Rows from block 4 of a small multi-label image tagger, named by matrix and row number. Rows with one number belong to one neuron. Each number is 128 + 24 x the weight over its row's rms, rounded and kept within 0 to 255. All counts start at 0. Numbers have three digits each. After the name is the row's rms in percent of the matrix's.
Before each neuron's rows are labels from the 100 images, of 14848, where the neuron reaches its highest value: "top examples" is what is common among them; "colour at peak" is the nearest of a few named colours to the mean colour under the peak. Only what is clearly more common there than usual is listed. The data: photos with spoken descriptions (Open Images, Localized Narratives).
# fc1: MLP up (model.blocks.4.mlp.fc1.weight, 768x256), inputs 0-85
# fc2: MLP down (model.blocks.4.mlp.fc2.weight, 256x768, transposed), outputs 0-85

top examples: text has "grass"
colour at peak: pink
fc1.547 102:155058175116114129161130106126157110103116119133135145142113102142116114138095127075154099154137108113157105125160127107043163139128141113138109085130163078132152094120104109106110166112088125117159090152150169064167128144135149118111092125116162118113121157
fc2.547 099:100127101123118149120116132097099154144106087129109119137121171144120138113058096176131077167104108097120114137159133095133110076113095116148136113121104122142116136097157172102112094130142142101154127136119156088145099135157200090094130152123161132103128123

top examples: text has "buildings"
colour at peak: grey
fc1.749 106:109107194122108109112131140149106142081156138103139110127116142098130117153100141107138123100143161114134183137098143125120152088188126118113123093131075131100098168121110131136118098135118149134138149130110139069137120141105108123118111163150106139118160136
fc2.749 102:119135099101083078161115133123074117130149115120129150096128133173138156145150083120122146106101125130119110091133177121151084139125121157154138173143119159149111112089183115112130080143138136131121100167140126112076115139129130053127137151138109122131132117

top examples: text has "standing"; text has "people"; text has "holding"; text has "table"
colour at peak: pink
fc1.412 100:140105093145140160145136160089140083123131117094129093156142170104138096129131126141126153132113123159121160135123148110147106083119126104124121130096113132145146106104159131101102113148155112113114060118103126144124172110135110131122106132114101127091097123
fc2.412 111:099143168111154113150154130133117096112140121104106130169098128130112134159160093109109140149110130130110158154103092141125182129110138094077105151099121094106121132141151104137136152131097127156121135071111167107127128154109146151130139153135116141125142119

top examples: text has "sky"
colour at peak: blue
fc1.557 110:168123130144125141158110112095143119129056116146112156095124104116110137100088171162135134118124137122112155125132095122122132150159156139154148137143128120148154098093170133145152111126165116164195137150104108141133121102137128151124112172154146152145166161
fc2.557 113:138106060112113115140156137153111125159143154171151139090152156111170124130119134109134096130133132112106133116148119140113118138092142151136099110166115098114063116141138177116134139108076143111117121113160166108082095098134120129096162127092130129115110104

top examples: text has "wall"; text has "table"; text has "white"
colour at peak: pink
fc1.135 106:123090141189155187115102105135119072093119116105121124112150132104153137189130118123129157113140123116111155092129156124104156149175159112129115182161114148119116125147128114133100161110189142116160146140123108153130111146073133136113111090111115069123133124
fc2.135 111:095117132148145084120104150134120143159123157105134149147072149103145116127074111137126147118100120118162151135130157115115121127112101141158126166112127121128104079099109101138097123110125138134133147150141155143177136155143129147120136134121176147141180174

top examples: text has "man"
colour at peak: black
fc1.130 096:116109131096146110099132103099106162154117135107136133078171168128171143107097134123091101131162127112128119145171106140153109135170118117110120097162133147113130134130166104098127103173114129121120107139116159121103116136081128149117140087133141136138151160
fc2.130 079:118097141128109131127101129108113154179148134100115145106123104146111150146134143139123135155117136119163138133098108116134122116169072168130096097112155140146163137106123121117133097095154124102136121101134155142121144118146126093102125109111153144158098136

top examples: text has "water"
colour at peak: grey
fc1.104 099:130145128141131121093155141130115142131144139176152103167120150121165126124120149099141177117102126163127122129094103165142116106119154121131153132140084142115119149126150131155104116134190137104129101128143103113107125098141097078141132177155140109119162149
fc2.104 101:127183107124140113120105093104116127097095105126161131070144137140140172136163149134148137104114140161102125139098148168081111099146129134124132135116116148125111167080105163140114125116160133114174164168133165151116155149104157120110116107129164098150170127

top examples: text has "white"
colour at peak: grey
fc1.83 101:146125138151100098110113134113115110123139132099099120121171166084113119153140148117120107130152129129134135099117114121163147132104134090147107133127114116140124109133148140154115123139114092175217131127125104134113095114110132170071095166152117128188079184
fc2.83 099:135165134151132160134127125098151131113086188106123131190128111100118119124171144113105146121123075115142094126149170142155172073159160106159066099119135171110146110122111149134182149128128109087140138119110107112168129145156164169160094102135133119131131144

top examples: text has "smiling"; text has "woman"; text has "wearing"; text has "man"
colour at peak: pink
fc1.34 108:140136186119117141163104121122122124139142114095141087137174118100108066139157165131123135114136210133123128139147116105122131092115125101147127129099110121141102119100175138088113105129180126105129073086155183159155154123111148105102121159125100120147128117
fc2.34 099:101075109120169149127134152155163155148118088121093116151121142130115113113123110149112137125121163086104116114129153137146094121110128147143112145096150096190130124115085103126146092147115088107122172172066098153182140135135150126131129123115139145168137120

top examples: text has "table"
colour at peak: grey
fc1.533 098:136101112125171138163162151088111127105134121112158096107140141124125140109128106122125126108170157114163177164133108122134152116095125090133150126145078127120132076119142130083151139115131123115171120131119139148138132078128153151090161087112065094113110088
fc2.533 115:171146149137119101106147141100102170120182117084132109092121112148137128131105096149119115154099126122149127063131161101119123143145166130131117168102166128119126128116130143090122128143139183116125139161174172136154138101127100082112108107094120137125096143

top examples: text has "sky"; text has "clouds"
colour at peak: white; cyan
fc1.644 108:141113152196113174111103144090164090113083115119141109105110052145113134100139095130125111110134130164127185136188127120109156117134168168120157115113148136126146129122157139125137103105132122118155135123111140117133141144106126180102138131118129146101117126
fc2.644 110:167157123112128082133132111099160121159146153151136119092136126098117104147117120130171074096130131110145126134119141118156132151116128150128114110173108130157083112115118121117088095127118135123136146083096123143111125115169079147124173112132100189119142106

top examples: text has "wearing"
colour at peak: pink
fc1.272 104:135142139101133123148133094135142115115115127145123109134146147105149094138093178122142129137111122125154110122103124134116152136147119108103137103172089095090117123113102142130128162133130126091088089089123133090150105126126164073145139180157120132132133113
fc2.272 103:093108097108140139167116153128120106110114137102170156106127133141089124149129126133120115135180195119088067160131144136090096135128178110119136121120162110138151140109150121120152111099131095113130116134117111115145118132143116117124096102148156130137108157

top examples: text has "text"
colour at peak: white
fc1.474 106:160105097155143102083083102114127135106122098147131174107173124142135177144080119074193158132104134148118137114138087132129133138110128098131120151149115134156134143069105113129164155102111102154134105123107124146133155126130123125126130109155125113135122138
fc2.474 115:135166113124106109147112112174146125116188153154099136108153121133122169146135125135199128155074184139074111084107173093127122153118085135097103126135172153077115117120132135141104130122109157096095097117104152155078128077125167112110130096152119139150136125

top examples: text has "table"
colour at peak: pink
fc1.478 096:157075108110135142133096168105106096098158157137146139115141123124083170114124155168115114140083144149170131107129068131130153151123117090160158144155129127116148062138134125129126146138102114107121119096086119149136121087137128153127153117108138116111101126
fc2.478 092:180124173152113128118125128145146100130145154085102119111129126121147145142149106137124074163106087180131119128137101136115131146132138167114140148144124142114109132125139119130119165155167175148113126161193145091120127131108136083106139118124154103175133115

top examples: text has "trees"; text has "grass"
colour at peak: brown
fc1.534 101:096121178142138116124125130164125145128132136104108143166124117064118172165129115183134119117132132118115133136105144152100116137138125135117137096080154147134128116131100137110119085146110195126118144139105122064141098090107155075123144134110131149108149143
fc2.534 103:142152075124139134119099176168127152108148116138093165112161111138090131127134148181123099125107126133130133098077146110115145128097105169180127101131102153144132138167170121085120127155134111108136151109084119176139149094074126159128119110173148093112174113

top examples: text has "vehicles"; text has "road"
colour at peak: brown
fc1.477 101:113136169113116138148163106146159131081125178108180100139138127129176147174151142125104111112082135094120130166140144170092125110125114174106108095087113099164116152125083121140137103121111157155174132096105114107135076085112204148126156138117136122123094137
fc2.477 098:142093149142159108112148094158138129136125151107091075123121108168095166147127149119112180192168145136159095192069135131129179111153154122097157134107148088128145154171134145096167106122132071123126125136121145110074106133110085144133114123111138118106112079

top examples: text has "people"
colour at peak: black
fc1.133 107:142116173150152179117146146096163159132134157123114127114151099144108147080144144123115176153124142095131130114099089142154110166134113156110128147114158066112119132117191094161116111127120139111116128160137109117127083137106122107156107154154133106179135151
fc2.133 108:134090118142165089123113099154152135136114076140112106109088161122125144104095161092080103157170099139118150156149137111131082120089137159119106145142141078148127127103124113107120103115115132108122122141162145132116092174139086115115106128127116128146092055

top examples: text has "sky"; text has "road"; text has "buildings"
colour at peak: grey
fc1.81 101:121128149141141128117130137156149118116136166163168121172146141147106127133066116119117149125095143107182124139157129148123143080109129112132155112105148119150121129107133141172126099070165135123170096120061132110156134118127139155116107093108123123153116104
fc2.81 120:142084158163128075120109116159120088101124105131115152176095121125084154110124117128102122168136133131129134138113143126105130087145113123155194166124131136098118085102121137099102102092143102103089121100144139135120117076139151131131135115124111161122144137

top examples: text has "standing"; text has "wall"
colour at peak: grey
fc1.70 098:105083131140146126142128130142112138142120134108116122179146107130116104142113130137129086100145144138160138133153076092103101081128152138143177177124145140089098139124129153090145145126101120105147120055133164113141134151140138106128169165116127136122134106
fc2.70 102:090116129137125119107150119131125125091136115139104146135121117161113145125129128109139130119134161113126085174152117125124151087118133119105108197125160149114127136146131092136161150091135121105126110127136141135110135138118092164119054113106129108126150101

top examples: text has "lights"
colour at peak: pink
fc1.623 109:114143160131115134164095104161132126077108095131125157118166084104099113178108129152113131139127081115127126156147126130103138109135117125143139106135163119088128123149133089122120150094112132108131140123090113132107056134114138122156110138129105137123153158
fc2.623 117:141113115138137096129129153080139132118071156122098143097127132137118091147139165078148181125132169121098160141078141163109116135098170149136097132108168101096153135114076114152126161114126116118145119097087113133191107139129158132035144095139142155156111117

top examples: text has "white"; text has "black"
colour at peak: grey
fc1.64 102:164135138121118100151113099144165115132148132154110073137188170081104169089140142114130130142148146087120112118103122180141158110117121106146123116126146097130120135103134130148116146126138093165183080133130126057113076111062140149088136122118127133197140108
fc2.64 105:147175155133141186130095093109127145088095158167109099173139091097148115127157111113123159104096103103132112116111126133149164116128130118086111098139125172104137087132147143121147155151131113123100122068117124124096125113144131146164134129084101125135143099

top examples: text has "trees"; text has "sky"; text has "grass"
colour at peak: grey
fc1.535 101:129091134119123118111148124114132164149156149119147132164186146061113158141068081134175172160148157078124132127140148122153122125111112134133116102153147130149095112120144119091131121126121177156142110108114114134115101049081123141122067143129085132174124134
fc2.535 102:131181130140102128121123127121129131089140137147134126145195093143135116137093112142182104119177121098120101140107131133160087089110130105146098110144137152117150129150119166103122137140175112158139134123124104136124145117139148121134112125118116165128154095

top examples: text has "man"
colour at peak: black
fc1.407 100:137128115149120114130143118115116114151122165141145089167176129120127121128112131133120100109145156157132147152151088146101100094129183110181127122137123131126184136118116135106173141117136124089124129124124142123117115158119114143149040116098153106101129133
fc2.407 094:143116163140100142143164151126094106151122168121091106109145098125085130139123147096106148144081116137104135148112122125146145120143114164142129159098087153129141138119122132099122120143163151141148102167153102120146131103120124125152121160143104128126115137

top examples: text has "text"
colour at peak: white; pink
fc1.75 098:155118098168137116113138145168104082126094119158128130085147112135086145140113096130094149122126141181112119090123095137120153124101118138121131139109131100100134133108125134147131128173090112130141098111111148087199183128122206153120168114111107149108123077
fc2.75 102:110131151126090096098107086149121162110128164121071118152143116125094136122135117116159126156159139114143157118127158137100119106114122106100129117134187144111130146113125133114106150095118126126075120139123067157154096079134105151118115091141091137104145118

top examples: text has "sky"; text has "building"; text has "buildings"
colour at peak: grey
fc1.743 108:122130171129149156156127170151130170139146146161097097112116110144101099138084118144095119183170137110121098113113132119123124127168136070081113121137125107100134125145116104116106143130097134145125133102136142079115173132129128153146142134143106150118142140
fc2.743 106:116117114111086119105132107085128098133174130118130104130130158150116117176125135127134139122117172162100132123132163136106149143124114146155184107125146123120116099132165127097124119155128114112156167135134150115116162124128110152124142094126103105098148121

top examples: text has "wearing"
colour at peak: pink
fc1.720 098:116141180166140112150132109113122140116146148094091084121125157076136113143136106108083103132133143128114129093114116161135109149154126126149155114136106097108120142117131135140126127152101132091153162092148119106126095086147137094119098121170111140125147090
fc2.720 101:156136139145081121126110181157134131127124145172143088119159119108137129173136136114139078136118128155162145137134160184115114163123080109083116114141185111110132086132158136139165151175130130119083134110096147100107148129155141138111162103148078152139118129

top examples: text has "clouds"
colour at peak: white
fc1.414 107:139104151118139131101100131119116082090117154153118146098147141161152139135137192120166126107091159156101150118113125130121124150127116153139085114087143108125109153117166127142131102119158167139205161117086121136101109098131134106170192153143103096145127138
fc2.414 098:103108165110111132142152128138136100083130096140144124087135134173109151100122157157121106160164117149151094136118156169155095117146135116126171130101167146132107129153099172131160113105137139115115119119098158133133090049147129085141151117110123163102148118

top examples: text has "yellow"
colour at peak: orange
fc1.655 103:152107129116106122138102142118125091134141108121107179089142076108167121115122136184123111124109150107175114092121127137065113083165141109160110118126134125114174115168150069130119111121118141118118126134132118144129146118122149118121092124102106068120134167
fc2.655 113:099148168120096113130125106162115127126132138130151154119094134144103114204156110138143138145102148155136102122123141143121089132128140124113182135113117134040130152129128125142122114175105154149117065178121122177134121142102124189094086124097119107109159111

top examples: text has "woman"
colour at peak: pink
fc1.313 097:071134155134120116158105084156156108144126139120157114100141162081149138167107151094088104100148130120168127083122129125133110139126134131151155142125134131132135173112165111103122160108080138081156158100127115141127135129133109090155111110177139161104145138
fc2.313 099:108135118160122111123145148144126135138158157180178126092132146132117116125157153129118158175114113169135141133162160160103149141103130127126144120132172136162172132138129150115183135178122147105139167116085153152128130118132109132096179117124123114123124132

top examples: text has "wearing"; text has "man"
colour at peak: grey
fc1.730 104:164135116121117140139139116184125130101143144168094147122126151117061124132134129107118082185096141162140118103132134155112109133100111101163141087128099151147153169114099134116154150150137150134104070110140118098110147077121111149144141140135102152126091094
fc2.730 102:105136144127162137138111133125144106133105125128125119106149131124134137158123142122088129132097128131127165168141122125153141148088115145100091128119146128109138096150150098151089138115117113164131127130145131128129099161091114133121136124139123131140054087

top examples: text has "sky"
colour at peak: pink
fc1.761 102:134129148156138125143147163116124147136159127106159158135150147120121124142140107085116119128155131097119125088134142128126059084151135142134143114150118105157131099118098078071137180119108117159109124124162151098172139080134119151074096149151095124109081139
fc2.761 104:159115153107107108119134116114162116129090169123142150106161118099146071181100117123174101129134103106147156124156051133128128165082157128131158147176146127122083124115095139140089136140119106176161151091126136115157132118123116102122124103125140124142097091

top examples: text has "man"
colour at peak: black
fc1.457 096:112123134133118136102139165143140100117165137136119153177120127111119116105153092104103120119133120076135105137100125129156150149142129116160105155130138121095144146117158141118104131101129143188139155065118134155128127115122138152145123133141147135128084131
fc2.457 096:153092129143119170115111132074150103135146099144130131148129143117133129141173121111100099124108099127152109185151096097137167146099123114119140138144171117132146115131166067134150131137145122076105120093122151152082118135126097108164111143117151111158087131

top examples: text has "people"; text has "sitting"
colour at peak: pink
fc1.416 096:173134169194148148103130190125110147154133156096104162116133106118085145113154128075095132108115149115132164109116135132149123123101116157110136128123144122132128117076154114090081110113127114156148100135138125083131106150109106098102105140108100121159137161
fc2.416 095:138113145169144100152129140176163111124130152100115140113113190082140147127088133158095130104188100101125111127113121102147144141104134155152139151161106123128133077121097121114087125128108139138092144171102089170119088097113080118126163113142099101143136124

top examples: text has "grass"; text has "plants"
colour at peak: brown
fc1.150 096:128126107120148113127109115129156110109113123179122111137162100143118121117120148140124126096125160089142119161114133107159145105197128086138135120108114130081156164131121141078167116109127146148113147121147094115134105124099172119139141107121066129097128102
fc2.150 094:125103126085117091105104159111150122155102147099176140136088120122143112138105208120120112104110153133089138118085160099150171162106145152104144125162127149100122078124087152171115116154097181117158086147128113104170123096160118107113157122149111122115161094

top examples: text has "text"
colour at peak: white; pink
fc1.281 099:134152122210156102102140093114152064132128124168114171102143101172129148097123125082122138110140165130125190122107043098106125105118165107150120161117121121123140118124122138094125138120132133133136142145118132107168151143099136144153093119127114116141149124
fc2.281 094:115145115111128118128141069124144158160138149134158124120133145116122128116151117125161115140125150132119136109133159083094098099123095136135103056093139181098166142102127127122153152112119139155122155092095131141168109118134140168099140095151103143142112102

top examples: text has "wall"; text has "table"
colour at peak: pink
fc1.393 105:207094149206111181159165139133137109128119098102137085146113138070109079130156128130114133111117116133126128120162123103122105104154173114157139131098126121112095145133164141128139148124108118097140141133153129146127127137134134150184090112163138090157104133
fc2.393 096:134145143146125152122076140129136096144090131112156153144112183106111161144163145110132102101136141119131099101094145122126143125123081168098092107131177133125100122110128098146164154149148155114109137143105136086154140146112147150157173117147100125093095135