python train.py --arch="convnext" --model="multi-label image tagger" --dataset="photos with spoken descriptions (Open Images, Localized Narratives)" --train_examples=203450 --image_size=24 --crop_scale_min=0.5 --horizontal_flip=true --isotropic=true --norm="layernorm" --activation="gelu" --mlp_ratio=3 --inner_norm=false --patch_size=[2, 2] --layers=8 --width=256 --kernel_size=5 --num_labels=250 --init="small_normal" --residual_init="scaled_by_depth" --optimizer="nadamw" --lr=0.001 --beta1=0.8 --beta2=0.95 --eps=1e-08 --steps=22300 --batch_size=256 --epochs=28.1 --lr_schedule="wsd" --decay_fraction=0.3 --final_lr_fraction=0 --warmup_steps=2230 --weight_decay=0.2
Rows from block 3, named by matrix and row number. Rows with one number belong to one neuron. Each number is 500 + 40 x the weight over its row's rms, rounded and kept within 0 to 999. All counts start at 0. Numbers have three digits each. After the name is the row's rms in percent of the matrix's.
# fc1: MLP up (model.blocks.3.mlp.fc1.weight, 768x256), inputs 0-127
# fc2: MLP down (model.blocks.3.mlp.fc2.weight, 256x768, transposed), outputs 0-127
fc1.33 093:551476523490532442499555416493425544470537584577412482554424449549496443493516515512545482519522525443503499492527519469505479447552447505520461501548558569517495534503488494497468494492591522496505539513452499489437656525511463497594468503544546504552592554475451527433501538550518515527437489457497457539545463481468450483513557511468541463510505537442534537476494501489503455517494
fc1.34 104:541501550523517480505455463604521500503490466504480534525477487510480500487499537493504481506569519490508477533498463540405481495373537497461510459450533540455464425514530512501484505521595488514451530485525426507504522477458451482527545508529490461506509499472400441485523529527492512505528505507466543458394532520587566600517529451529455554476511566532555515563528591471484510467497
fc1.35 113:471508575455500464446418548532488436514528490463488418551475497480502536399493406630466445584539517547527527575491514525432513573475548495531507509526497522503472492450506539590508499500450469560549576501466465550464539509505520462505492534501406457501538505470514428469498521513550467503479529485500500504516522528485495531523432482501495471432563480472497506534458562441524517614562
fc1.36 092:554485602499537511494493515511501489505554543499513570475513487303502571453459453523458453465496492529480569516529558444496521512499506445489474528606463483534458578453542453505484473514500535521481477489453525482560503476479498503481524506478500422507518601489551547470523496505534529517517474529461477481554483505546507497464506549515524437461533507510512538449459513485550527432524
fc1.37 097:468503522535509515507432495476446517529498444488527500594473485528483603460459487442522473535466541510527514602483496520529526467532560486553529487523470518527520536565530524567455530524566470535448554530527618526483526485541448521456464551462475497518543519516520507530519501520493450665580488562518482490515504452478468489502506484502544504490569465463540514507482495465465438538515
fc1.38 104:535510503457480482465436496507494521497572461489510510616442549497530510513505509563456510486496536556505549590501497548501496494412507525507421511457538515482473532532453523573420464476517469475464415537534516482440489466475446441429490545523515511431478479466403538495477539549549541495489466511508500450453462489554512520495506454498495489445477499500519585438599566509463602511574
fc1.39 098:487519497476502511541561479479554500478506489530522573539555491440510540418507471490515523547532506562499579526473553500530516580517603504482438500507464485513469445471515484469474493466513405494515509523541533457473600540466495460483429490581463525506602549501523487507447502490501481535515505537545491515577433488502513495517538455540534483466474464414491472541514490542491590529468
fc1.40 100:535497464487498488485511519475467487451503598566467544508417497501479564496490520491469521519511631457492519601527514465521478505491510461562474497520547544506536495492555467524492428492623515503540530484498493412520600474504458535479554466439447487481623547489483510500491518488469483498530504542460526491456497499460424500458544509525581510472503537448589503423530508492525494528559
fc1.41 088:534507493510456444504576509559489481554510450428515514527549503487511483419512464566454558508499528494496539446490497456467495522504502436510556509465538501497424442467527521567498492466498562454550512535508483514516451522485571513486448492469418528474520472506512506464522488465500475469594462482520361519528436508476605525479529550499526476507489440542498494514557444450540500496452
fc1.42 107:474489516460427501490518514547503476513554479516445526522514495531512538520438521510518511525493489482536543438483497513581447510463459484535423590429549544460439538528479485601565465529528533484447537505479498488500467475493519413537522486501479519470497469530542514563524541519503502446521523434527478468494413501554544512496562409486492662509582513541528466476478468560463499519532
fc1.43 094:506538554501504541521481480508551505505534490492494459473502511423509465446457498477480470582443476521470517502510477557506509445488524495477447516474501451502496560528505526477540623517483393493491586513497514497541523492505437476509528536538504452508489533544492524529559472508510518470568481532483544481557430457500517500510524391482489486467500476537534469539498546537463526508515
fc1.44 104:478514491565508506520459545533501477534526472521513520532488547488526527452478483482428481592476526494488506506477474555518524450461553490519410511468526499596436600520539553530499427505522481484508465493535453433549517497541510524465517527488443447460517616439445503492504480525561434488518530451590489455514451522538475495404486497494520528490464460475549490554495505488455439503430
fc1.45 107:524452522492475441645484449504512508489460463500496523487525486493470532452496540486504513548554546559517567482510549475504448525495441406514540481489498546563496512476560490523521439486493519466475434447472519525502565486496515550465523454428479548428611485484523509514467604529485512541480505426483562493517470524539543538514520525558490452498500496419491507466480555529488485488475
fc1.46 110:551535542559517513503507505558484493498480451513463530527480466475517524451477525442445573549490477540490496531488474527478477490493487523536480540453517492524462616510595531437589445536541401418452496511533502509500481516467584467474520515484524539457495528484483421510540521520503535558504495434550464517489574511579528442498486475499466508475484528551523490530453505487437475534485
fc1.47 104:443501420576462510573545498514492460496409504521478489540514432517488513508508488511491489479533532492606484478528507506489435546525494506501487488476546521479504534496531494487562564433519508566511507491556529433540519490429520414512478523528546532504507490546498473595486549474475419486506500551493442533427519536487501436525480485538454482489458503517420464526527451496558483547441
fc1.48 109:497437437531440475522432507484586489640489567532451511444548525517509534586499524535520553529539495584496529470494490525545497468405495408499503514487491448512526496476528536455530449476441511460417442574470500408530486498482518548597520529468478497455521494518504512524429481528486512511562487536494504460515432528484510484525428527561583513529511478508544491515521527540515488524508
fc1.49 103:538505519455474531482521481478485497521498505507481521530495507484522487500473511498492529479641502458482591535534506481480514514499517479451528487497471521485467510510503588580482475477459519519491462454434496455493560534462482411514485512518472508427500548523449406455486500527537437496475515565524429491474471551557516473505410502514508509483467485473432495593455551478515508530599
fc1.50 094:460468541494515481468490518502534488485539538486528475471422506549489500512512482551557485489512496473473490547541489485507470498513511427499589694529524503534462557509507496582553530492494485464480491501542463514491490487492562466407478483565505454471463642497565535487490460482485574455463456501558444511527512530516518501520497535458477537490475458540537491521564496508464570489451
fc1.51 103:487516568505492467482516506487542512490509500517515462559468498457478458478503500556460500478513531462532591506521563541416523496480498560514524518535527543452492460463495494454503516505481490439464570547477553415420486506473457472550509515583508500470523506545442535509517498567557445594510465502472507416474475491516462520538549451515489496416475466491540496570466483464490472485503
fc1.52 099:525463528366531513481544428514516570494432505494493572459507493499512422483509520478475480566529458423528470488502492501466535575484498525508495505459585495495532467480461456524547528498526514479495485530491523463507580502479454469434425483455511472505561489459525510501501526506507490480478466534452503470583509463495508469550534494535517531429524558530375498465470401442458547458568
fc1.53 087:508478563474510520530440464492583469486523598497537480525506511502484456430490489484499470492510503456507559452535470495460519585499535482487508567508484533494513633515528552450507501416420466487526488528428486538540486524500473452485503509521489434552531578488476455518481491472547492462471452563614444443554559571468460495507454521519494519413548462522529542488556495460457558445461
fc1.54 106:585487469413457509505530490494488555521491546479494624473522468516516520410465547498500460497497500524548517505431484564528521547531504497573559494465553496473505582462464529474488525475513511513484486437443512503578518531516492501506499481520468482447523475492544564481566457517533480491548509429490457446489515482455496413495430467482561537528480450460471544490524427485621476577557
fc1.55 106:485545476408468520604489557521524464484481494436478577487498551457571557509524483500444454551524438525492499489477562473524460584536527489480522503452520465461520493473511493448502509464562520500517455564591467445564595498477518430434481453513493518516451503574514521494511523491533497535551548510488478556480556442486502464471543491463478527540483482464477530561466506620495502513533
fc1.56 096:474521475512508528561508525569425513517470501521503515549494517516515494542438523535503604481449475481491510501461525545476534511454515538511509539457533595468474523537461562519489525520567515555381593542500509481510494444507531422540515457586493501487495485513470475613523518551487504428547515516548493500442479446450485501496507400505533604546518459453483498502502517537478478507507
fc2.33 088:512523520492483506485473551507479519493464484450501513449488504594521520526528459551526497487442507471472485548479497504553487555462496448523506550474554443455452514456485535430507481415442522452532462401561532546473408462488514538483524488521538556433542573492455504435505533443486499407430498557423455490485471453547510461487521476545508469457429500519483529518564489549431484473510
fc2.34 096:485595506522541491467510495533537494483553557497514496506485528460468463522448560539483502507591474492482490525487562468511513573514469483507471512561502495466504516529531496558437511484482560572530504487490404473389505572541468515551509490481475469538481522411544498471547465443466460500447519522556519484507505456494521443525450552484493574533463517456476505395563472450536476535535
fc2.35 080:539472521521449526485502440534537487481523536436487513488445500580451460558522466522536519521581609449530480480487534492485541527523492502441498539538465509561457488526453518447515542519519519516447492526500511539464417452468475476477509488540535488457450557492467498495537532516471503571505380560513462509460482566522485572544561481437506549447528498553510469525526454500556500605495
fc2.36 101:473484465495505450547505540508535546583518503495531516497506585399506376580502467492479494519487481456436511516500476444525460532529515494519453438475433530487556532500464458570489511503532506566494513420419481484548495561568459537504520510470501482504482532462510509422444466496560460467497461528585522544505523489546535545487527497515502527437495453396525505530551512564500434538512
fc2.37 104:498524528551501466498554446534492521474519450390483514546434520429507568491436494583533509481545540539558469459561506517521510541517437506455481571540522448507533466507487573528514482494482462506487419461461486440501501428528531410469496437497519543510535500537514520492474495510479463435515522507532450489559522521547516482500468515486552526520515494428553454482520432468580462470532
fc2.38 102:493544435527492513497492522491507507531471545436469433502444527453582492471521468503496520488511441511550502568480490554527526551512493527420516509509478427519487436438500531542543475487605545475502473558484507457500544522468579472512474530544514440445491483544456482521467502611484550484530521508489616553465512529518452454496460503526527569447475475498552531443468475577508476464500
fc2.39 092:511507475436511526543551459499451453471465521446516464501421521506482533536530455373497530542530576500460557540470484494475532434443507456446449511489544536511508527476588522535530511443542511511472468466475490505496498562525461515551499455502523504505479453502505464562494513447558480549525480528490531508463501549598483542544471472552488462351480499571504527543495534528529562530478
fc2.40 079:523444526456458521440500453523560596542440513486498518506502516604496470418567478517474513456511450503478545517536467493468497479523457468512429500473536526453492567422475554505527559497493449497558478475462477590539462413499543561522466517539504528507573560536448475569544576457521506489442484532467464488480527529564525506510497433568542584455510588514527554475489552547495438499453
fc2.41 101:390458522520597405469475444454527513532466524574525544491471545535477472532490480545519520553454517444474424466491540513476562492533492480478526500471449534433499485473420519537480549488524442554570544492522492475540510451444550522515501538480437482507509503449526545565474475443498426503468526583498573548538434502478494435495575546471464484508529489437456502512478496525538509530513
fc2.42 113:504484480489411520523472488490430505510528442504488505548547591476450490539503481460440510552557489467477503509577482524482484436449540463607557530487484492516403528458462508457516527434450443463459473483466504529475469450520540465531518458474499568446490511458474487487542500516471532524493462530485552476539527563554450487557526548547522474459423508473497430501489544554550505446491
fc2.43 106:527503552519514554487499545466559501525484513592536509467462530530556566498549480541534471524502514523525419450618495479500513492528535461522484464488480520532531564611451543526559507562500482491481494523537527538554463527419505459493528464474532468548484554497484560523420525510470529547516557469508526542431439538446467481457502443563561514489487475553490485440422518522534431485531
fc2.44 103:463498496540480519469450440395490467490441477526515469454511594475421554501486469516536498468526572479498463441499502611506510462502420494436524459502492544488495517466468536534462449516499525516493487517472412546430519532464492418426465484526482515472538491487500416497447548504537545545494425465545438478479525490547457522527508493493510525508495487454484517540495540475444496496524
fc2.45 119:504555504467520437458510546509522514477525527431467468523420558528392533606500565490450561569500490463554487469516436545489542516510538518512513536510563473408533468514493529460463498460523432471533447482521503545511454494483548481432483486469453473472492563532433424472497503457558495456455534463531458507544500508410445451491510490460516516526492555482565540514491491503532517530455
fc2.46 098:476523444567490465436488479457511516534444492527575530492522476484418563539453606519544557448498461470498480528428495551484501500517529525457489462533443509499473582506506462510538383466513524449526485574574446504456474524565561505536555490505470476483429494446531510483526529534513527490577521471527517532530489433503412496492456548508522463559549538464500531497520502489457451509593
fc2.47 093:527487555492562482523549457496557497505529438551457473466495509466562540438516471497484447406439614565463505512479499562485488530474542476545537518525376524463536468509522447522549553514501457430458541539450499530510459535479490557519541483514492438519511489536458514580477517496504505500429500535436536485528546458513504482482444416520498479507591480555499495513437470502521528475530
fc2.48 097:499485440520441472471537519489469531524514478538522531562562466520469491540441482492459443471471477568438491531576444460497467498441492524606578568505452474511460554447520464477513458439556463512504479505510478482491460424591566498460489485472551508569555547586513457517597489525522553467449526513512499509454463544371589464556433443537455499493526508503476537515511454554480531449514
fc2.49 106:498469529431466527506540477609432489531494480499527472537506473487483565489575496548488492535472519491511470525457507590550541456584500534487596508502476481533457474529463555440478472509520457476433543504556483555574427540484475440450462483492469492562473530489483481490449487619435505535530476513528565500410473560510458522509439510442505487446491466539528501526434564470464482534534
fc2.50 099:599436483442412458525494557478457457449514500493543490520569513512553525490529445450437527502550537536428536509516548511492490486489408490504564501537493481519500508477529533441525458474491522500433487526524512440452497479503467505522502571586506585549540524462460461500565470546447492556530463459516551524525497504506497493506413515487504464503486524466469414522465527437501524497475
fc2.51 089:526507520484654441532518508541527483493526504462460480504458411473531491524533509611539501545483479475524527503503508470486466567603508473458491561551432517544537471484479495497561551499541451425530540486519471501535466487524538555533531428464518473574534558509517507434514565452529537549461574517426442509462443541558470528486534498434504563505471493502417506520489486471539438495522
fc2.52 101:471537493438464504531465474442504491516512443509508450524523513421491566483479391569568474410537520460463447550532510529471525488498519559471565503506487467521468540514439508519532512483431448475501517538499469474532423595457475462503496533474505514435527513568509436463484520463512445520546471521541401502483495519585495500534473483520481487495523492492508482478494523534500437471516
fc2.53 099:463478437483535492478506583420488581447512508558464495549529544528474609446510558494498501517513479573454411533476506483574551464521382493530474513487512535572496454505460518520536517523484544509619527516481476566492445494501484520483498612538510498496526514517520564509541495495466519473482469483473528526544452462482490420532455495576499501489494532542474496505492492518398537478510
fc2.54 087:565493530501548496531531413475495441508499473506498528515459514462479553490523525579451522439500465506504463590473517495534483495464448550511506442461443482446513403463549435490419444482528513535537515507524501469484481578439436453546544535528464427570474461490509480446554568554400516530543501470504460555480464508518430437571449557520469470548532527423451552467482418446567512464534
fc2.55 108:477471518506536519525505514509519486463555522445531480477514490474492545514544473457547528520498458596475537519512497525498540509419494510510437466452560456427563479485523466637408538498469529445497487553480503489534468558369460580465491493492504474469454447530527475511484469501510506505529447465444482505518581540509472531490578452496479516511557506518488488449462475543445557489527
fc2.56 111:482565391497507487486403474512455493547529437509552474432524539546554537504578476532531551537501545394446518484529541531505449493554504475555489508444443546539523564475497533454553497423471508459482529505538525490504474460485504482519538484450543556499359453492520524475462515473438529527480435516514543500555508487485481461558525522495540532386488495453492411499528437513522503515489